config.toml
decoder_mlp_ratio = 4
decoder_parallel_block = true
init = "kaiming_normal"
Rows from block 3 of the text decoder of a small encoder-decoder audio transcriber, named by matrix and row number. Rows with one number belong to one neuron. Each number is 128 + 32 x the weight over its row's rms, rounded and kept within 0 to 255. All counts start at 0. After the name is the row's rms in percent of the matrix's.
After each neuron's rows are labels from the 100 texts, of 14976, where the neuron reaches its highest value: "tokens" is the input token at the peak. Only what is clearly more common there than usual is listed. The data: read English sentences (LibriTTS-R). In brackets: how many of the 100.
# fc1: MLP up (decoder.blocks.3.mlp.fc1.weight, 1024x256), inputs 128-255
# fc2: MLP down (decoder.blocks.3.mlp.fc2.weight, 256x1024, transposed), outputs 128-255

fc1.550 095 [ 73 176 133 145 191 130 151  98 126 153 162 123 181 149 144 146 103 107 107 164 115 128 137  61 126 100 158 133 140  97 153 161 108 101 133 118 129 143 116 154 113 140 133 101 131  99 128  99  43 133 188 135  69 162 133 182 159 151 145  86 164 126  99 152 122 115 158  95  79 136 134 126  57 127 114 137 141 104  83 139  95  91 109 126 159  91 101 155  70 114 141  90 166 113 162 131  75 147 134 171  99 160 172 159 136 136 189  84 168  64 164  71 123 102 129 132 117 118 167 115 122 127 142 142 108 160  60 139]
fc2.550 091 [183 103 106 134  83  86 102 104 156  97 111 221  61 114 111 121 162 118 118 122 124 147 157 162 103 158 106 102 155 130  99 122 155 143 130 142 120 100  95 110 116 110 173 115 187  82 103 157 148 134 169 150 131 110 134 120 120  93  89  93 159 159  85 111  66 160 149 145 122  57 120  77 181 137 164 146 107 102 112  48 147 129  93 101 149 162 126 155 140 191 186 141 116 133 112 108 129 135 202 146 160  98 122 130 135  93  82 125 108 156 136 123  72 198 145 158 163 155 159 120 117 121 129 138  93  83 118 115]
tokens: "m" (50); "r" (40)

fc1.113 115 [159 144 134 107 114 104 198  72 129 118  94 217 111 119 147 133 116  69 157 119 162 104  93 170 113  94 178  96 129 115 141 111 171 103 167 115 185 137  79 134 106  82 155 146 115 104  89 114  97 134 122 131 135 212 128 184 135  48 116 127 140 120  86 146 183  62 170 130 151  89 109 125 151 162 123 133 152  88  86 130 135 118 175 108 110  96 128  99 117  66 103 150 205 134 155 123 102 134 164 131 118 153 114  90 171 123 145 126  79 124 142 108  93 146 148 160 167 147 146  88 150 114 142 138 112 127  71  93]
fc2.113 128 [136  95 129 115 177 131 127 136 159 134 116  74 143 147 102 186 126 142 123 107 114 117 116 131 102 115 111 136 145 102  68 176 162  74 142 136  85  66 118 149 176 126 135 191 155 147 141 147  74 123  69 100 115 133 138 124 142 156  81  99 111 154 101 151 139 169 127 129 127 157  41 128 208 153 134  81  58 127 148  94 205 115 187  70  50  77 159 134  78 132 118 133 117 156 116 185 112 140 134 159 176 129 187  94 179 144 116 125 160 133  95  58 119  90 120 132  68 192  57 101 110 104 101 166 112 133 101  68]
tokens: "m" (62); "c" (14); "p" (7)

fc1.633 088 [154 148 108 154 128 139 108 135 142 153  95 138 152 142 144 117 148 130  97 113 156 137 129  83  54 151 160 109 144 113 188 116 187 153 114 120 110  79 121  60 127 133 125 157 220 141 174  98 101 162 162  88 123 137  81 130 131 182  94 154 125 113 147 148 135 147 172 127 142  76 129 159 123 114  85  87 117 158 150 136  98 110  66  85 101 142 122 127 158 155 184 127 202  99 120  96 126  57 102 139 188 108 144 154 106 108 151 115 139 124 158 128 145 125  78 103 145 188 118 136 103  82 113 119 129 128 136 186]
fc2.633 084 [183 115 133 127 148 114  76 145  87 102 147 167 121 155 150 157 135 158 114 119 101 156 151 158 147 127 125  68 165 105 102  86 131  96 194 123  99 107 150 129 173 115 128 117 142 138 146 129 109 148 123 151 151  22 183 161 159 133 120  92 128 157 130 128 112 145 156 112 122  85  80 116 155 112 150 141 137 145 157 147 167 144 108 159 170 136 207 124 115 109  50 135 156 122 134 179 106 153 128 149 164  89 187  76 118 144 151 149  71 188  88 108 169 133 116 105 148 131  81 155 202 128  90 127 118 114  90 102]
tokens: "i" (65); "l" (18)

fc1.480 086 [105 118 138 126  27 198 168 137  81 163 140 132 121 126 115 219 166 130 146  96 139 164 127 181 128 121 126 146 149  89 112 104 119 130 144 119 172 167  99  89 123 122 171  59 138 113 125 142 151 109 134 177 144 132 118  72  92 163  72 156 141 139  74 137 168 109 197 140 180 129 111 165 109  52 214 133 134 130 179 137 150 106 150 169 144 163 120 140  71 162 164  93 142 161 126 140 138 109 143 101 122 163 181 154 151 143 140  81 142 116 105 139 128 166 168 167 160  84 108  86  73  97 102 151 165 109 107 155]
fc2.480 065 [ 50 126 174 144 129 136 120  94 145 124 136 155 162 125  89 215  74 124 177 134 148 132 107 188 122 112  94 151  87 119 149 129 115  69 156 104  57 113 159 189  89 135 161 129 105  75 114 145 108  98 137 123  88 105 107 112 110 156 177 120 154 169 111 114 130 113  97  63  63 153  92  96 131  91 149 130 205 133 162 194 132  96 162 148 121  71 183  55 211 138 123 138 177 160 164 116 175 102 105 112 133 116 141 159 112 116 126 141  66 127 115 142 107 123 163 114 119 127 108 109 140 114  81 143  80 115 124 124]
tokens: "i" (27); "u" (23); "e" (23); "h" (19)

fc1.7 107 [182 138 124 117  85 168 128 222 182 132 107 190 113 163 121 159 158 101 110 123 184 163  99 152  99 129 157  89 147 153 123 107 123 112  75 189  69  40 127 125 133  96 141 139  96 198 163 118 144  92 109 181 119 133 115 179 142 145 116 125 100 139 102 121 105 136  85 127 118 140 105 128 123 138 120  55  85 113  94  42 192 128  90 194 145 146  98 183 107 124 132 158 125 105 163 142 141 145 150 123 159 108 110 106 112 170 149 166 131 170 149 104 110 130 141 118  98 156 136 139 102 134 129 115 158 154 162  97]
fc2.7 128 [ 87 104 107  92 182 100 131 108 155  62 153 148 148 184 114  84 100  76 129 124 148 128 108  69 132 123  80 147  99 134 126 195  97 117 158 101 110  83 107 188 155 175 189  91 146 105 136 150 130 129 147 125 135 131 127 165 118 162  90  84 101 162 120 115 140 103 139 152 117 195  87 131 106 156 145 191  79 147 148 213 113 125  86 115 105 142  55 108 161 124 144 136 172 175  89  94 118 122 126 153 159 163 182 114 142 119 143  91 106  76  93  93 138 100 156 151 168 117 124 147  97 161  78 127 176 131 162 109]
tokens: "i" (49); "s" (31); "n" (18)

fc1.322 110 [186 139 112 167 192 128 102 152  77 140 155 140  85 140 130 126 140 124 128 146 116 139 153 153  81 159  80 133 143 167 165  77 106 179 189 109  92 110 138  80 102 124  68 203 146 133  40 124 149 146 135 163 124 101 145 126 113 117  79 122 140 109 136  99 147  85 112 113 101 134 133  82 158 107 185 113 134 135 129 137  66 109  97 152 158 202 109 125 112 120 162 137 143 157 140 174 145  98 153 160  40 137 169 145 192 121 129 157 136 110 148 116 191 180 155 150 172  75 122 137 124 157  67  97 165 134 114 135]
fc2.322 127 [ 98  93 172 117 117 122 104 130 168  96 165 106 122 184  93  92 116 150 162 198  99 154 129 143 108 115  88 127 185 112 151 163 113  87  70 119 134 101 108  86 165 120 110 202 124 100  91  58 129 135 165 131 175  94  86 154 134 122 152 164  96 133  73 166 127 107 163 132 135 172 118 137 122 154  98 122 179  89 124 109 128 121 126 159 110 177 210 145 133 141  87 123 138 151 114 144 121 168 123 140 143 132  91 101 117  85  98 166 127  34 129 181 169 152 127  75  94 161  83 110 149  98 134  87 163  79 142 104]
tokens: "i" (65); "y" (23)

fc1.628 081 [108 131 140 115  78 154 166 162 168  92  98 108 106 164 177  85 159 145 108 107  79 114  74 105 126 123 132 163 121 131 173 160  65 121 140 128 109 166 115 172 124  89 160  53 165 145 134 127 112 101 105  75 109 128 123  96 133 103  74 146 179  94 164 165 109 168 138  99 191 177  90 159 176 145 153 134 175 164 173 182 166 160 135 115  98  27 143 152 135 174 105 208 111  99 131 118 139 155 135  94 141 156 130 104 144  82 135 124 129 149 143  74  83 139 124 184 127 132  63 123 144 155 162 158  94 118 134  70]
fc2.628 084 [116 123 122  99 152 183  54 141 165  95 124 202  76 131 132 143 108 141 138 154 126 106 170 165 152 114 146 169 106 171  98 150 115 146 116 150 119 112 139 117 174 109 126 146 112 157 122 173 142 160 194 100 132 116 103  96 124  77  98 130 122 160 176 141 194 112  92 131 135  89  97 110 111  50 143 121 135 107  83 115  20  64 131 134 123 139 118 141 161 100 126 199 113 147 107 126  87 159 138 130 161 191 138  99  69 136 134 139 104 147  99 147  74 152 141  74 146 139 148 141 137  66  78 136 139 136 145 123]
tokens: "i" (58); "t" (33)

fc1.748 085 [125 150 176 147 122 144  84 166 131 164 123 107 113 136  89 152 185 166 129  96 122 148 135 144 181 161 111 170 183 120 115 180 175 167 135 122 138  59 107 167 146 164 119 126 122 140 121 138 162 166  88  94 134 170 134 112 119 129 149  95 116  98 119 137 149 130 122 121  85 178 144  98 146 121 174 163 153 160 131 124 125 142 114  98 116 125 153 145 128 100 133 122 108 206 106 125 137 138 110 157 163 142 108 106 132 137  97 148  81 113 139 125 143 100 209 129 117 110 192 100 177  83 152 111 201  81 145 127]
fc2.748 065 [112  84 137 117 116 145 123 145  94 157 152 150 199 102 185 171 113  61 107 163 173 137  78 112  97 126 130 186 161  47  88  98 107 111 136 115 116 123 147 109  97 112 106  90  87 102 115  97 122  73 169 131 129 128 133 127 115 150 156  85 137 159  86  65 114 195 119 148 143 119 160 163 160 166 170  71 126 122 140 105  83 136 101 171 146 130 189 131 151 120 178 154 117 201 124  95 109  71 133 141  65 165 181 176 113 139 119 119 104  96 223 145 125 166 146 170 182  73  63 166 143 163 133 150 160 114 151 101]
tokens: "r" (86); "d" (11)

fc1.431 087 [ 87 133 128 155 159 128 189 113 159 171 163 144  99 158 112 143 111  66  95 148 161 163 145  91 163 101 157 160 220 117 163 206 125  93 147  86 157 125 181 135  99 135 114 129 177 135 119 171 109 117 120 110 158 100 174 170 185 139 127 162 145 126  94 168 156 103 130 103  80 135  99 128 103 102 156 155 118 103  95 105 186 179  74 149 148 140 130 106 156 123  82 153 118  93  41 107 146 118 179 109 135 142 126 164 125  60 185 143 139 121 166 109  88 143 159 133 183 155 130 127 158 162 202 125 131 153 158 100]
fc2.431 083 [180 109 141  96 157 156  87 128 128 176  55 118 166  95 145 161  59 155 135  39 113  49 156 177  77 201 118 160 124 112 156 138 101  86 101 167 123 159 131 108 132 123 101 121 149 138 122  97 145 115 175  97 154 151 140 122  98 132 131 168  72 112 173 124 114 159 153 124 156 131 105 139 155 132  99 133 140  66 160 177 184 113 138 101 114 148 158  76 149 143 101 129 175 111 132 161  88 130 104 138 130 106 170  97 107 169 140 140 191  96 137  93 178  81 135 153 101 155  96 110  75 200 137 166  96 144  89 124]
tokens: "m" (28); "i" (28); "o" (23); "r" (11)

fc1.18 107 [155 173 134 132 163 130 109  80 117 144 124 151  71 147 147 197 183  94 128 111  89 152 133 136 188 160 106 121 113 173 178 123 119 163 133 123 158 147 148 127 128 143 161  87 115 129 110 117 114 139 140 148  95  94 137 145 118 150 126 149 161 103 191 123 142  84 119 150 135 155  73 152 129 134 170 132 122 166 100 132 131 119 161  76  54 130 111 155 117 171 125 123 145  76 146 153 106 143  67 111 126  82 111  66 203 114 111 106 154 102 132 145  83 157 125 150 143 168  83 132  65  98  99  88 160 144 102  82]
fc2.18 126 [ 98 152 109 171 133 154 145 151 110 127 167 109  88 158  74 135  67 151 162 170 168 161 109  87 153 125 170 102 108 126  93 122 151 113 103 126 109  58 135 169 179 173  98 135  94  92 118 155 109  92 102 126 129 127 118 157 187 117 124 130 115 149 170  44 114 146 132 101 163 156 184 146 160 106 142 128 122 101 151  65 147 157 202  89 122  68 188  60 180  96 162 139 184 175  62 108 131 137 117 103 101 138 181 102  70 119 150 175 144 130 162  83 147  75 151 200 149 101 140 121 143 127  87 157 184 186 141 119]
tokens: "i" (81); "l" (10)

fc1.5 119 [164  53 108 110 132 170 111 136 180 157 132 135 127 143 130 174 127 111  85 170  69  78 116  84 117  96 204 192 151 122 187 145 162  79 120  96 134 206 148 158  81 122 151 156 124 159  38 115 114 109  84 175 120 143  72 163  58  98 167 170 107 131 104 107 176  87  98 120 147 122 110 109  88 147 161 121 142 117  82 110 168 120 120 178  72 129 163 168  94  95 128  93 135  67  80  92 127  90 116 149 105 133 140 159 142  93 141 101 153 157 101 116 163  94 125 137 108 152 117 120  72 127 107  96 175 154  84 172]
fc2.5 127 [117 103 103 136 154 112 101 171 124 146  54 106 128 102 114 153 108  98 111  99 169 148 151 128  89 149 152 166 171 135 129 102  89 171  81 132 161 101  68 172  99 106  83 141  91 196 155  86 143 139 119 143  96 176 137  81 146  99 176 188 127  75  75 176  85 104  73 144 116 146 154  88 165 123 116 158 127  82 132 167 135 130 113 115 155 122 132 151 130 122 111 126 129  72 188 151 210  86 122 118  83 114 106 132 139 147 156  76 112  55 172 154 147 116 156  80 129 114 199 167 111 101  98 159 145 108  85 126]
tokens: "m" (37); "f" (21); "n" (13)

fc1.764 088 [110 179 141 176 155 100 146  55 150 138 147 111 155 157 145 136 168 174 101  86 118 128 123 145  91 131 105  87 151 130  82  83  90 174 139 140 108 118 147 149 154 170 141 140 128 129 161  59 152 121 103 124 148 177  71 139 131 158 107 157 135 158 119 135 199  85  44 190 138 178 120 115 124 138 202 130 118 118 148 117 102 124 107  89 149 134 149 140 127 142 159 104 126 170 130  83 141 125  86 172 163 106  65  75 128 107 126 101  90 106 133  72 112 137  87 124 168 103 153  72 119 151 135 112 137  56 164 115]
fc2.764 062 [145  94  94 108 141 121 104 142  71 129 150  91 103 120 129 110 147 102 101 139 138 129 170 133 141 206 104 128 103 100 159 127 139 104  99 187 147 166  66 104 154  81 104 102 125 146 101 103 118  92 157  87 110  83 137  88 192  80 119 107 127 107 156 165 124 152 100  86 144 115 137 159 156 115 101 106 169 155 164 148 125 105 140 157 105  73  93 143 137 141 135  94 166 147 172  94 152 144 110 166 162 123 167  81 101  98 144 173 158 132  64 112 128 108 180 148  95  97  97 172 101  69 146 129 140 136 171 163]
tokens: "i" (33); "e" (26); "n" (23)