{"encoder_mlp_ratio": 4, "encoder_head_dim": 32, "decoder_norm_position": "pre", "decoder_mlp_ratio": 4, "decoder_fused_qkv": false, "decoder_bias": "all", "decoder_cross_attention_every": 2, "learning_rate": 0.0011, "ema_decay": 0.99, "max_steps": 3900, "batch_size": 64, "epochs": 16.0}
Rows from block 3 of the text decoder of a small encoder-decoder audio transcriber, named by matrix and row number. Rows with one number belong to one neuron. Each number is 50 + 10 x the weight over its row's rms, rounded and kept within 0 to 99. All counts start at 0. After the name is the row's rms in percent of the matrix's.
After each neuron's rows are labels from the 100 texts, of 14976, where the neuron reaches its highest value: "fires on" is the input token at the peak. Only what is clearly more common there than usual is listed. The data: read English sentences (LibriTTS-R). In brackets: how many of the 100.
# fc1: MLP up (decoder.blocks.3.mlp.fc1.weight, 1024x256), inputs 128-255
# fc2: MLP down (decoder.blocks.3.mlp.fc2.weight, 256x1024, transposed), outputs 128-255

fc1.232 096:51 34 34 55 43 40 41 49 52 62 33 49 57 40 44 59 42 59 48 61 45 59 33 44 52 54 45 51 36 46 81 30 53 59 46 28 49 34 37 64 50 35 38 53 60 55 47 55 48 63 45 54 52 70 49 58 58 57 45 44 53 43 50 44 56 47 61 35 61 58 42 65 40 46 64 57 47 52 39 56 47 40 36 36 36 38 62 51 56 49 37 52 62 54 68 55 53 45 52 55 55 40 45 51 43 41 50 34 55 62 45 70 61 49 31 72 39 68 51 53 40 34 58 39 44 56 61 55
fc2.232 088:46 48 60 65 40 54 44 63 54 41 58 48 45 46 44 46 52 35 58 45 42 13 44 40 45 62 45 48 55 44 56 48 53 49 43 35 55 70 40 42 58 57 41 41 51 29 57 58 39 38 57 51 62 54 68 39 29 24 60 73 55 50 41 61 38 49 52 54 47 63 54 33 59 59 55 66 41 50 65 43 58 56 44 60 49 60 50 32 58 51 43 37 63 52 43 36 62 61 45 43 56 72 41 39 35 51 58 66 44 45 45 36 44 55 44 51 48 41 60 43 50 35 40 61 33 56 46 55
fires on: "u" (63); "o" (14)

fc1.379 103:51 57 54 41 55 59 52 52 48 39 41 31 46 43 50 43 58 53 38 29 52 54 49 48 58 53 38 50 65 66 46 52 57 46 80 51 43 42 54 42 51 36 58 22 51 59 48 37 35 72 61 48 54 41 83 67 52 68 44 57 53 48 49 61 44 35 61 58 45 77 38 39 45 50 46 33 55 48 59 46 37 48 52 74 58 48 70 42 48 45 47 23 59 62 35 36 56 59 49 28 56 44 64 35 48 29 57 42 38 59 40 54 51 40 60 72 44 65 48 52 60 50 59 61 49 46 35 49
fc2.379 112:58 54 53 48 62 48 54 51 51 42 56 43 52 45 56 51 45 40 56 53 68 35 62 63 34 60 44 45 40 45 53 36 53 46 51 48 48 63 51 50 32 42 49 61 63 54 53 54 58 43 56 35 32 49 23 44 30 53 39 46 43 42 54 51 45 52 45 37 57 52 55 47 32 48 42 56 33 46 47 62 59 58 40 34 37 41 51 75 40 61 62 53 54 54 53 51 52 46 54 62 43 41 40 43 56 69 43 56 64 44 48 42 68 50 46 48 58 44 73 61 59 70 65 56 46 59 62 44
fires on: "e" (54); "t" (37)

fc1.285 095:56 47 66 51 46 43 63 39 62 52 50 55 34 57 56 63 53 65 37 37 60 64 34 34 61 49 56 54 42 50 60 51 44 77 68 58 41 57 45 37 43 49 47 40 66 44 48 49 41 59 39 54 55 50 55 37 34 38 38 41 41 42 41 59 60 63 48 54 57 47 46 61 39 51 47 62 50 42 49 53 52 30 37 41 48 56 54 50 25 40 39 60 64 52 51 37 61 44 66 34 59 62 59 63 39 50 44 46 56 69 62 54 44 59 66 55 60 53 47 52 66 46 32 52 51 39 44 47
fc2.285 079:57 67 49 74 61 40 44 49 68 57 50 55 49 53 56 60 40 57 65 68 41 49 58 43 48 55 45 52 47 66 50 64 53 65 46 55 47 61 49 50 46 54 52 50 50 56 57 42 28 57 65 62 49 35 39 60 56 55 36 32 49 56 60 58 56 60 51 45 51 57 50 43 40 30 31 45 35 57 53 70 49 32 55 67 51 50 46 65 57 56 60 39 39 44 52 57 46 53 70 62 49 35 47 67 54 32 51 53 31 31 58 57 52 36 34 28 54 46 68 56 71 31 48 56 63 52 73 53
fires on: "t" (28); "i" (20); "r" (16); "n" (12)

fc1.57 092:39 54 53 38 58 49 49 36 60 55 31 62 53 46 57 41 47 53 46 36 49 55 57 29 58 48 36 40 42 52 56 61 46 52 34 52 52 49 69 43 57 43 52 57 50 60 31 44 56 47 49 44 42 51 46 58 56 50 68 67 48 56 40 54 51 63 72 42 54 56 76 43 47 31 53 37 41 43 48 47 43 61 50 66 40 73 51 55 41 49 53 42 34 43 33 44 52 44 42 49 65 59 52 53 46 67 43 57 37 59 57 43 57 73 49 58 56 60 50 73 39 61 40 70 70 54 49 54
fc2.57 081:46 42 51 51 63 54 56 43 52 49 62 59 54 45 44 49 55 70 55 33 52 43 55 79 64 66 55 60 39 51 10 61 53 50 40 55 37 51 66 50 33 56 45 66 54 57 51 34 66 55 46 47 49 34 47 56 46 51 43 43 46 52 37 55 60 64 40 55 51 68 47 48 57 44 54 56 46 50 68 40 47 58 34 46 65 61 40 59 56 51 50 53 67 49 52 52 56 37 46 47 45 49 52 31 27 59 65 55 56 69 61 39 61 59 54 37 54 53 57 37 31 50 36 56 62 39 58 55
fires on: "u" (80)

fc1.67 100:64 42 39 58 34 61 42 55 56 69 55 38 48 45 49 61 50 52 37 31 47 28 48 49 56 64 68 64 40 51 59 35 46 62 51 49 42 47 58 59 50 61 56 57 59 44 55 44 44 38 55 33 47 38 55 54 40 37 37 62 50 37 54 66 65 39 39 60 68 33 63 64 48 38 46 53 52 68 33 39 42 42 56 41 41 49 37 56 40 54 44 50 50 59 42 36 49 39 48 47 53 55 53 32 55 48 66 51 50 43 59 41 55 41 46 60 69 48 39 55 53 53 57 38 45 44 37 34
fc2.67 091:48 52 48 48 52 58 44 38 65 45 56 75 29 40 51 52 60 57 58 58 63 41 46 47 51 28 55 49 64 45 34 50 32 48 55 35 44 44 49 34 51 52 32 63 43 48 43 62 54 49 50 27 59 40 62 60 54 45 51 69 33 52 61 54 44 57 42 37 41 49 48 39 64 48 59 43 49 56 67 48 70 48 52 59 40 47 48 46 49 60 55 45 46 58 27 47 45 64 72 38 56 39 54 32 51 13 43 61 53 59 55 51 43 63 49 49 46 46 69 48 56 44 37 39 45 41 29 49
fires on: "t" (42); "i" (30); "n" (25)

fc1.401 109:49 54 41 67 38 45 56 54 39 61 39 45 34 45 37 52 53 48 52 48 50 38 39 38 61 53 57 45 37 54 66 39 55 56 50 59 48 49 42 63 34 40 59 50 50 41 47 44 45 51 47 54 36 59 46 28 47 46 63 70 43 37 40 72 53 62 47 50 51 62 61 40 42 51 46 55 54 56 51 64 52 50 52 56 56 67 57 65 54 46 37 51 57 51 52 55 49 64 52 49 57 72 53 36 61 48 47 42 63 63 34 35 37 52 32 52 48 53 60 42 60 67 59 62 52 51 42 40
fc2.401 120:49 55 58 50 51 42 59 48 42 57 44 27 47 52 46 40 46 50 50 54 58 55 55 35 46 54 21 54 40 52 54 62 42 40 47 62 55 31 51 63 66 40 62 49 34 48 40 39 38 46 49 48 42 53 46 56 53 61 49 42 47 45 30 43 59 64 72 54 43 61 49 68 46 62 58 31 49 61 45 50 59 50 56 59 38 52 59 50 40 71 45 48 42 50 50 58 51 44 40 58 59 61 62 40 46 49 63 18 54 37 54 35 48 32 67 45 48 63 31 57 46 59 49 52 49 60 34 39
fires on: "u" (34); "l" (18); "y" (8)

fc1.546 095:62 54 59 55 32 51 55 62 42 47 72 53 51 41 54 64 43 55 34 38 59 31 48 50 44 53 27 48 48 56 66 46 39 44 78 41 55 60 54 69 48 49 51 41 47 57 38 31 48 57 47 47 39 37 47 68 56 60 48 61 69 37 43 55 46 61 45 30 54 46 46 42 44 49 49 65 65 47 58 46 37 56 46 48 52 42 49 56 50 53 57 47 72 62 60 43 58 56 54 56 45 52 46 58 47 60 68 35 55 60 45 37 44 52 31 71 56 65 48 42 34 66 48 47 55 67 45 43
fc2.546 076:49 46 60 55 51 61 61 57 54 53 49 60 37 41 44 57 57 50 48 38 41 44 60 35 57 66 48 73 48 48 56 46 39 56 50 52 61 72 34 43 36 53 46 56 41 60 33 37 44 45 44 60 47 46 40 32 40 42 51 52 52 40 62 54 59 32 57 60 43 58 59 68 43 31 50 54 60 66 65 49 62 46 47 56 37 39 46 49 59 45 48 54 48 47 32 54 67 50 53 50 53 47 48 57 63 40 41 41 56 43 46 40 54 51 41 42 61 56 59 47 37 46 71 56 60 42 53 52
fires on: "u" (40); "t" (24); "g" (10); "m" (10)

fc1.111 097:48 38 55 72 54 55 63 27 35 35 55 49 62 30 55 52 65 43 59 31 65 48 44 43 46 53 51 39 57 51 48 48 65 65 37 42 31 48 66 47 46 40 58 40 56 45 50 49 37 46 41 65 36 54 43 35 51 48 56 43 53 40 39 39 58 54 37 45 32 56 51 53 51 48 44 60 59 69 36 47 50 69 44 51 44 50 56 58 57 36 36 34 38 50 35 42 55 45 38 46 45 51 68 39 49 56 65 36 26 42 46 63 47 58 64 51 50 48 51 49 32 63 64 41 55 59 34 35
fc2.111 099:57 38 50 43 40 54 53 59 58 54 42 57 53 57 64 34 57 33 58 47 50 48 51 55 73 45 29 38 60 58 57 49 56 45 49 45 57 48 43 57 53 58 42 53 34 51 62 53 72 47 55 60 59 51 49 60 69 63 51 59 48 53 47 51 48 47 46 52 42 50 55 45 42 38 49 59 41 37 52 45 40 37 57 47 38 57 80 58 47 72 54 38 44 38 83 68 58 50 49 45 20 52 45 58 50 47 64 83 54 41 45 67 51 49 48 42 44 61 48 58 51 33 53 52 62 50 49 47
fires on: "e" (55); "t" (22); "r" (17)

fc1.83 121:50 47 46 53 41 44 61 56 52 47 54 46 66 45 53 48 50 25 34 57 68 57 49 50 56 56 57 47 54 59 49 64 68 28 58 52 59 43 62 56 45 84 56 54 40 37 49 32 36 56 45 62 38 63 53 57 57 36 54 44 36 33 37 54 39 56 66 41 47 40 35 45 47 40 58 38 47 42 44 42 51 57 40 36 51 60 43 71 46 48 65 51 40 52 41 53 49 37 56 50 66 40 54 62 49 44 47 40 44 66 52 61 42 49 48 58 46 58 60 47 59 45 58 51 43 41 52 63
fc2.83 143:41 45 41 53 51 55 50 65 51 27 40 59 55 41 61 48 57 51 53 51 61 52 43 68 59 23 53 71 51 52 33 41 56 29 66 36 45 58 43 54 55 51 41 49 45 57 55 51 67 47 42 51 61 48 52 60 68 56 54 52 39 61 53 46 43 52 44 45 37 58 49 34 72 50 54 49 47 68 60 27 53 50 52 44 60 50 63 46 53 36 41 38 68 61 52 66 69 50 39 40 20 42 48 42 51 55 60 62 33 49 65 36 50 64 50 44 38 58 43 42 53 56 46 50 50 36 49 44
fires on: "u" (34); "n" (23); "f" (16); "c" (9)

fc1.338 103:37 71 52 57 50 56 57 60 46 62 57 47 58 53 51 44 38 52 40 40 45 57 46 48 52 61 54 46 44 52 43 42 73 55 50 71 57 52 54 46 34 54 58 48 65 51 55 36 40 43 42 67 29 38 54 44 47 32 53 54 47 41 56 64 48 50 58 62 45 60 59 63 56 55 38 52 54 61 56 54 44 68 41 43 49 53 52 51 71 60 55 47 48 52 64 62 20 43 42 46 56 45 46 53 51 50 32 47 40 56 63 53 60 62 52 35 41 58 40 61 46 61 59 69 58 65 65 67
fc2.338 098:42 36 38 49 53 31 52 67 58 61 26 65 54 54 52 50 65 43 34 64 48 37 62 50 51 49 38 52 55 51 55 40 37 46 61 50 48 29 49 46 48 27 47 48 34 54 63 62 50 51 47 31 49 28 60 42 65 57 52 60 42 48 60 60 48 49 40 41 34 52 45 46 49 48 53 42 32 53 62 50 56 37 58 53 40 59 56 50 74 63 26 54 58 41 55 42 61 59 47 47 51 44 49 42 52 68 42 52 47 59 52 30 47 36 51 56 41 51 57 54 51 47 30 56 43 47 63 48
fires on: "e" (36); "s" (28); "t" (27)

fc1.502 096:57 68 65 46 41 68 49 66 36 41 36 53 51 63 36 62 43 50 45 46 42 55 56 58 50 52 49 47 33 64 40 35 50 49 25 40 54 50 39 35 62 64 54 77 43 54 53 42 71 43 58 50 41 46 44 66 49 45 41 49 43 45 62 34 45 30 50 56 46 43 53 54 40 33 51 38 34 49 39 46 53 42 44 52 54 48 57 47 48 43 72 53 58 50 61 47 70 57 56 30 30 47 60 49 57 43 48 33 43 69 47 51 59 67 49 25 37 48 60 32 54 55 42 62 44 62 52 39
fc2.502 076:40 44 46 53 59 34 28 53 62 56 48 49 44 66 45 38 47 53 40 58 43 46 52 51 53 71 35 51 41 48 60 54 54 60 67 57 53 53 52 52 38 46 34 50 67 59 48 65 50 39 50 49 49 79 60 26 52 37 49 61 55 59 50 62 49 29 58 55 54 39 61 44 49 52 41 56 45 48 48 75 55 50 44 49 52 56 50 61 45 57 46 46 47 44 23 30 43 45 51 58 47 54 62 34 57 51 34 51 58 44 52 52 39 63 46 68 63 36 70 51 46 53 55 41 26 42 55 41
fires on: "t" (52); "r" (30)

fc1.557 096:53 55 59 48 34 41 49 63 47 39 49 46 44 47 54 50 54 56 51 50 54 43 43 58 41 54 54 52 57 49 65 37 58 60 48 63 54 64 44 37 60 36 62 46 30 66 51 63 50 46 49 51 45 66 58 55 56 57 60 36 56 35 42 69 63 40 43 48 48 78 46 47 44 59 52 45 42 46 68 38 44 43 49 64 61 49 51 48 49 39 45 49 35 46 41 62 39 38 33 71 38 58 67 43 75 44 76 49 42 35 48 58 51 32 45 73 52 42 38 37 52 52 33 38 56 37 44 50
fc2.557 069:45 47 58 42 48 55 41 28 44 47 46 49 43 57 54 58 69 57 50 52 46 47 48 45 54 71 57 46 53 50 38 55 51 54 49 69 32 41 33 53 58 52 49 40 57 53 54 46 53 56 34 47 49 67 46 51 44 69 55 49 28 33 53 52 61 49 56 49 64 44 52 50 31 55 57 58 56 66 51 43 60 60 54 59 71 56 45 53 65 39 65 54 64 32 48 55 44 56 54 21 30 53 44 32 57 53 44 46 51 46 53 63 59 64 56 54 39 54 51 37 43 54 68 56 67 55 44 52
fires on: "e" (35); "u" (24); "o" (19); "k" (9)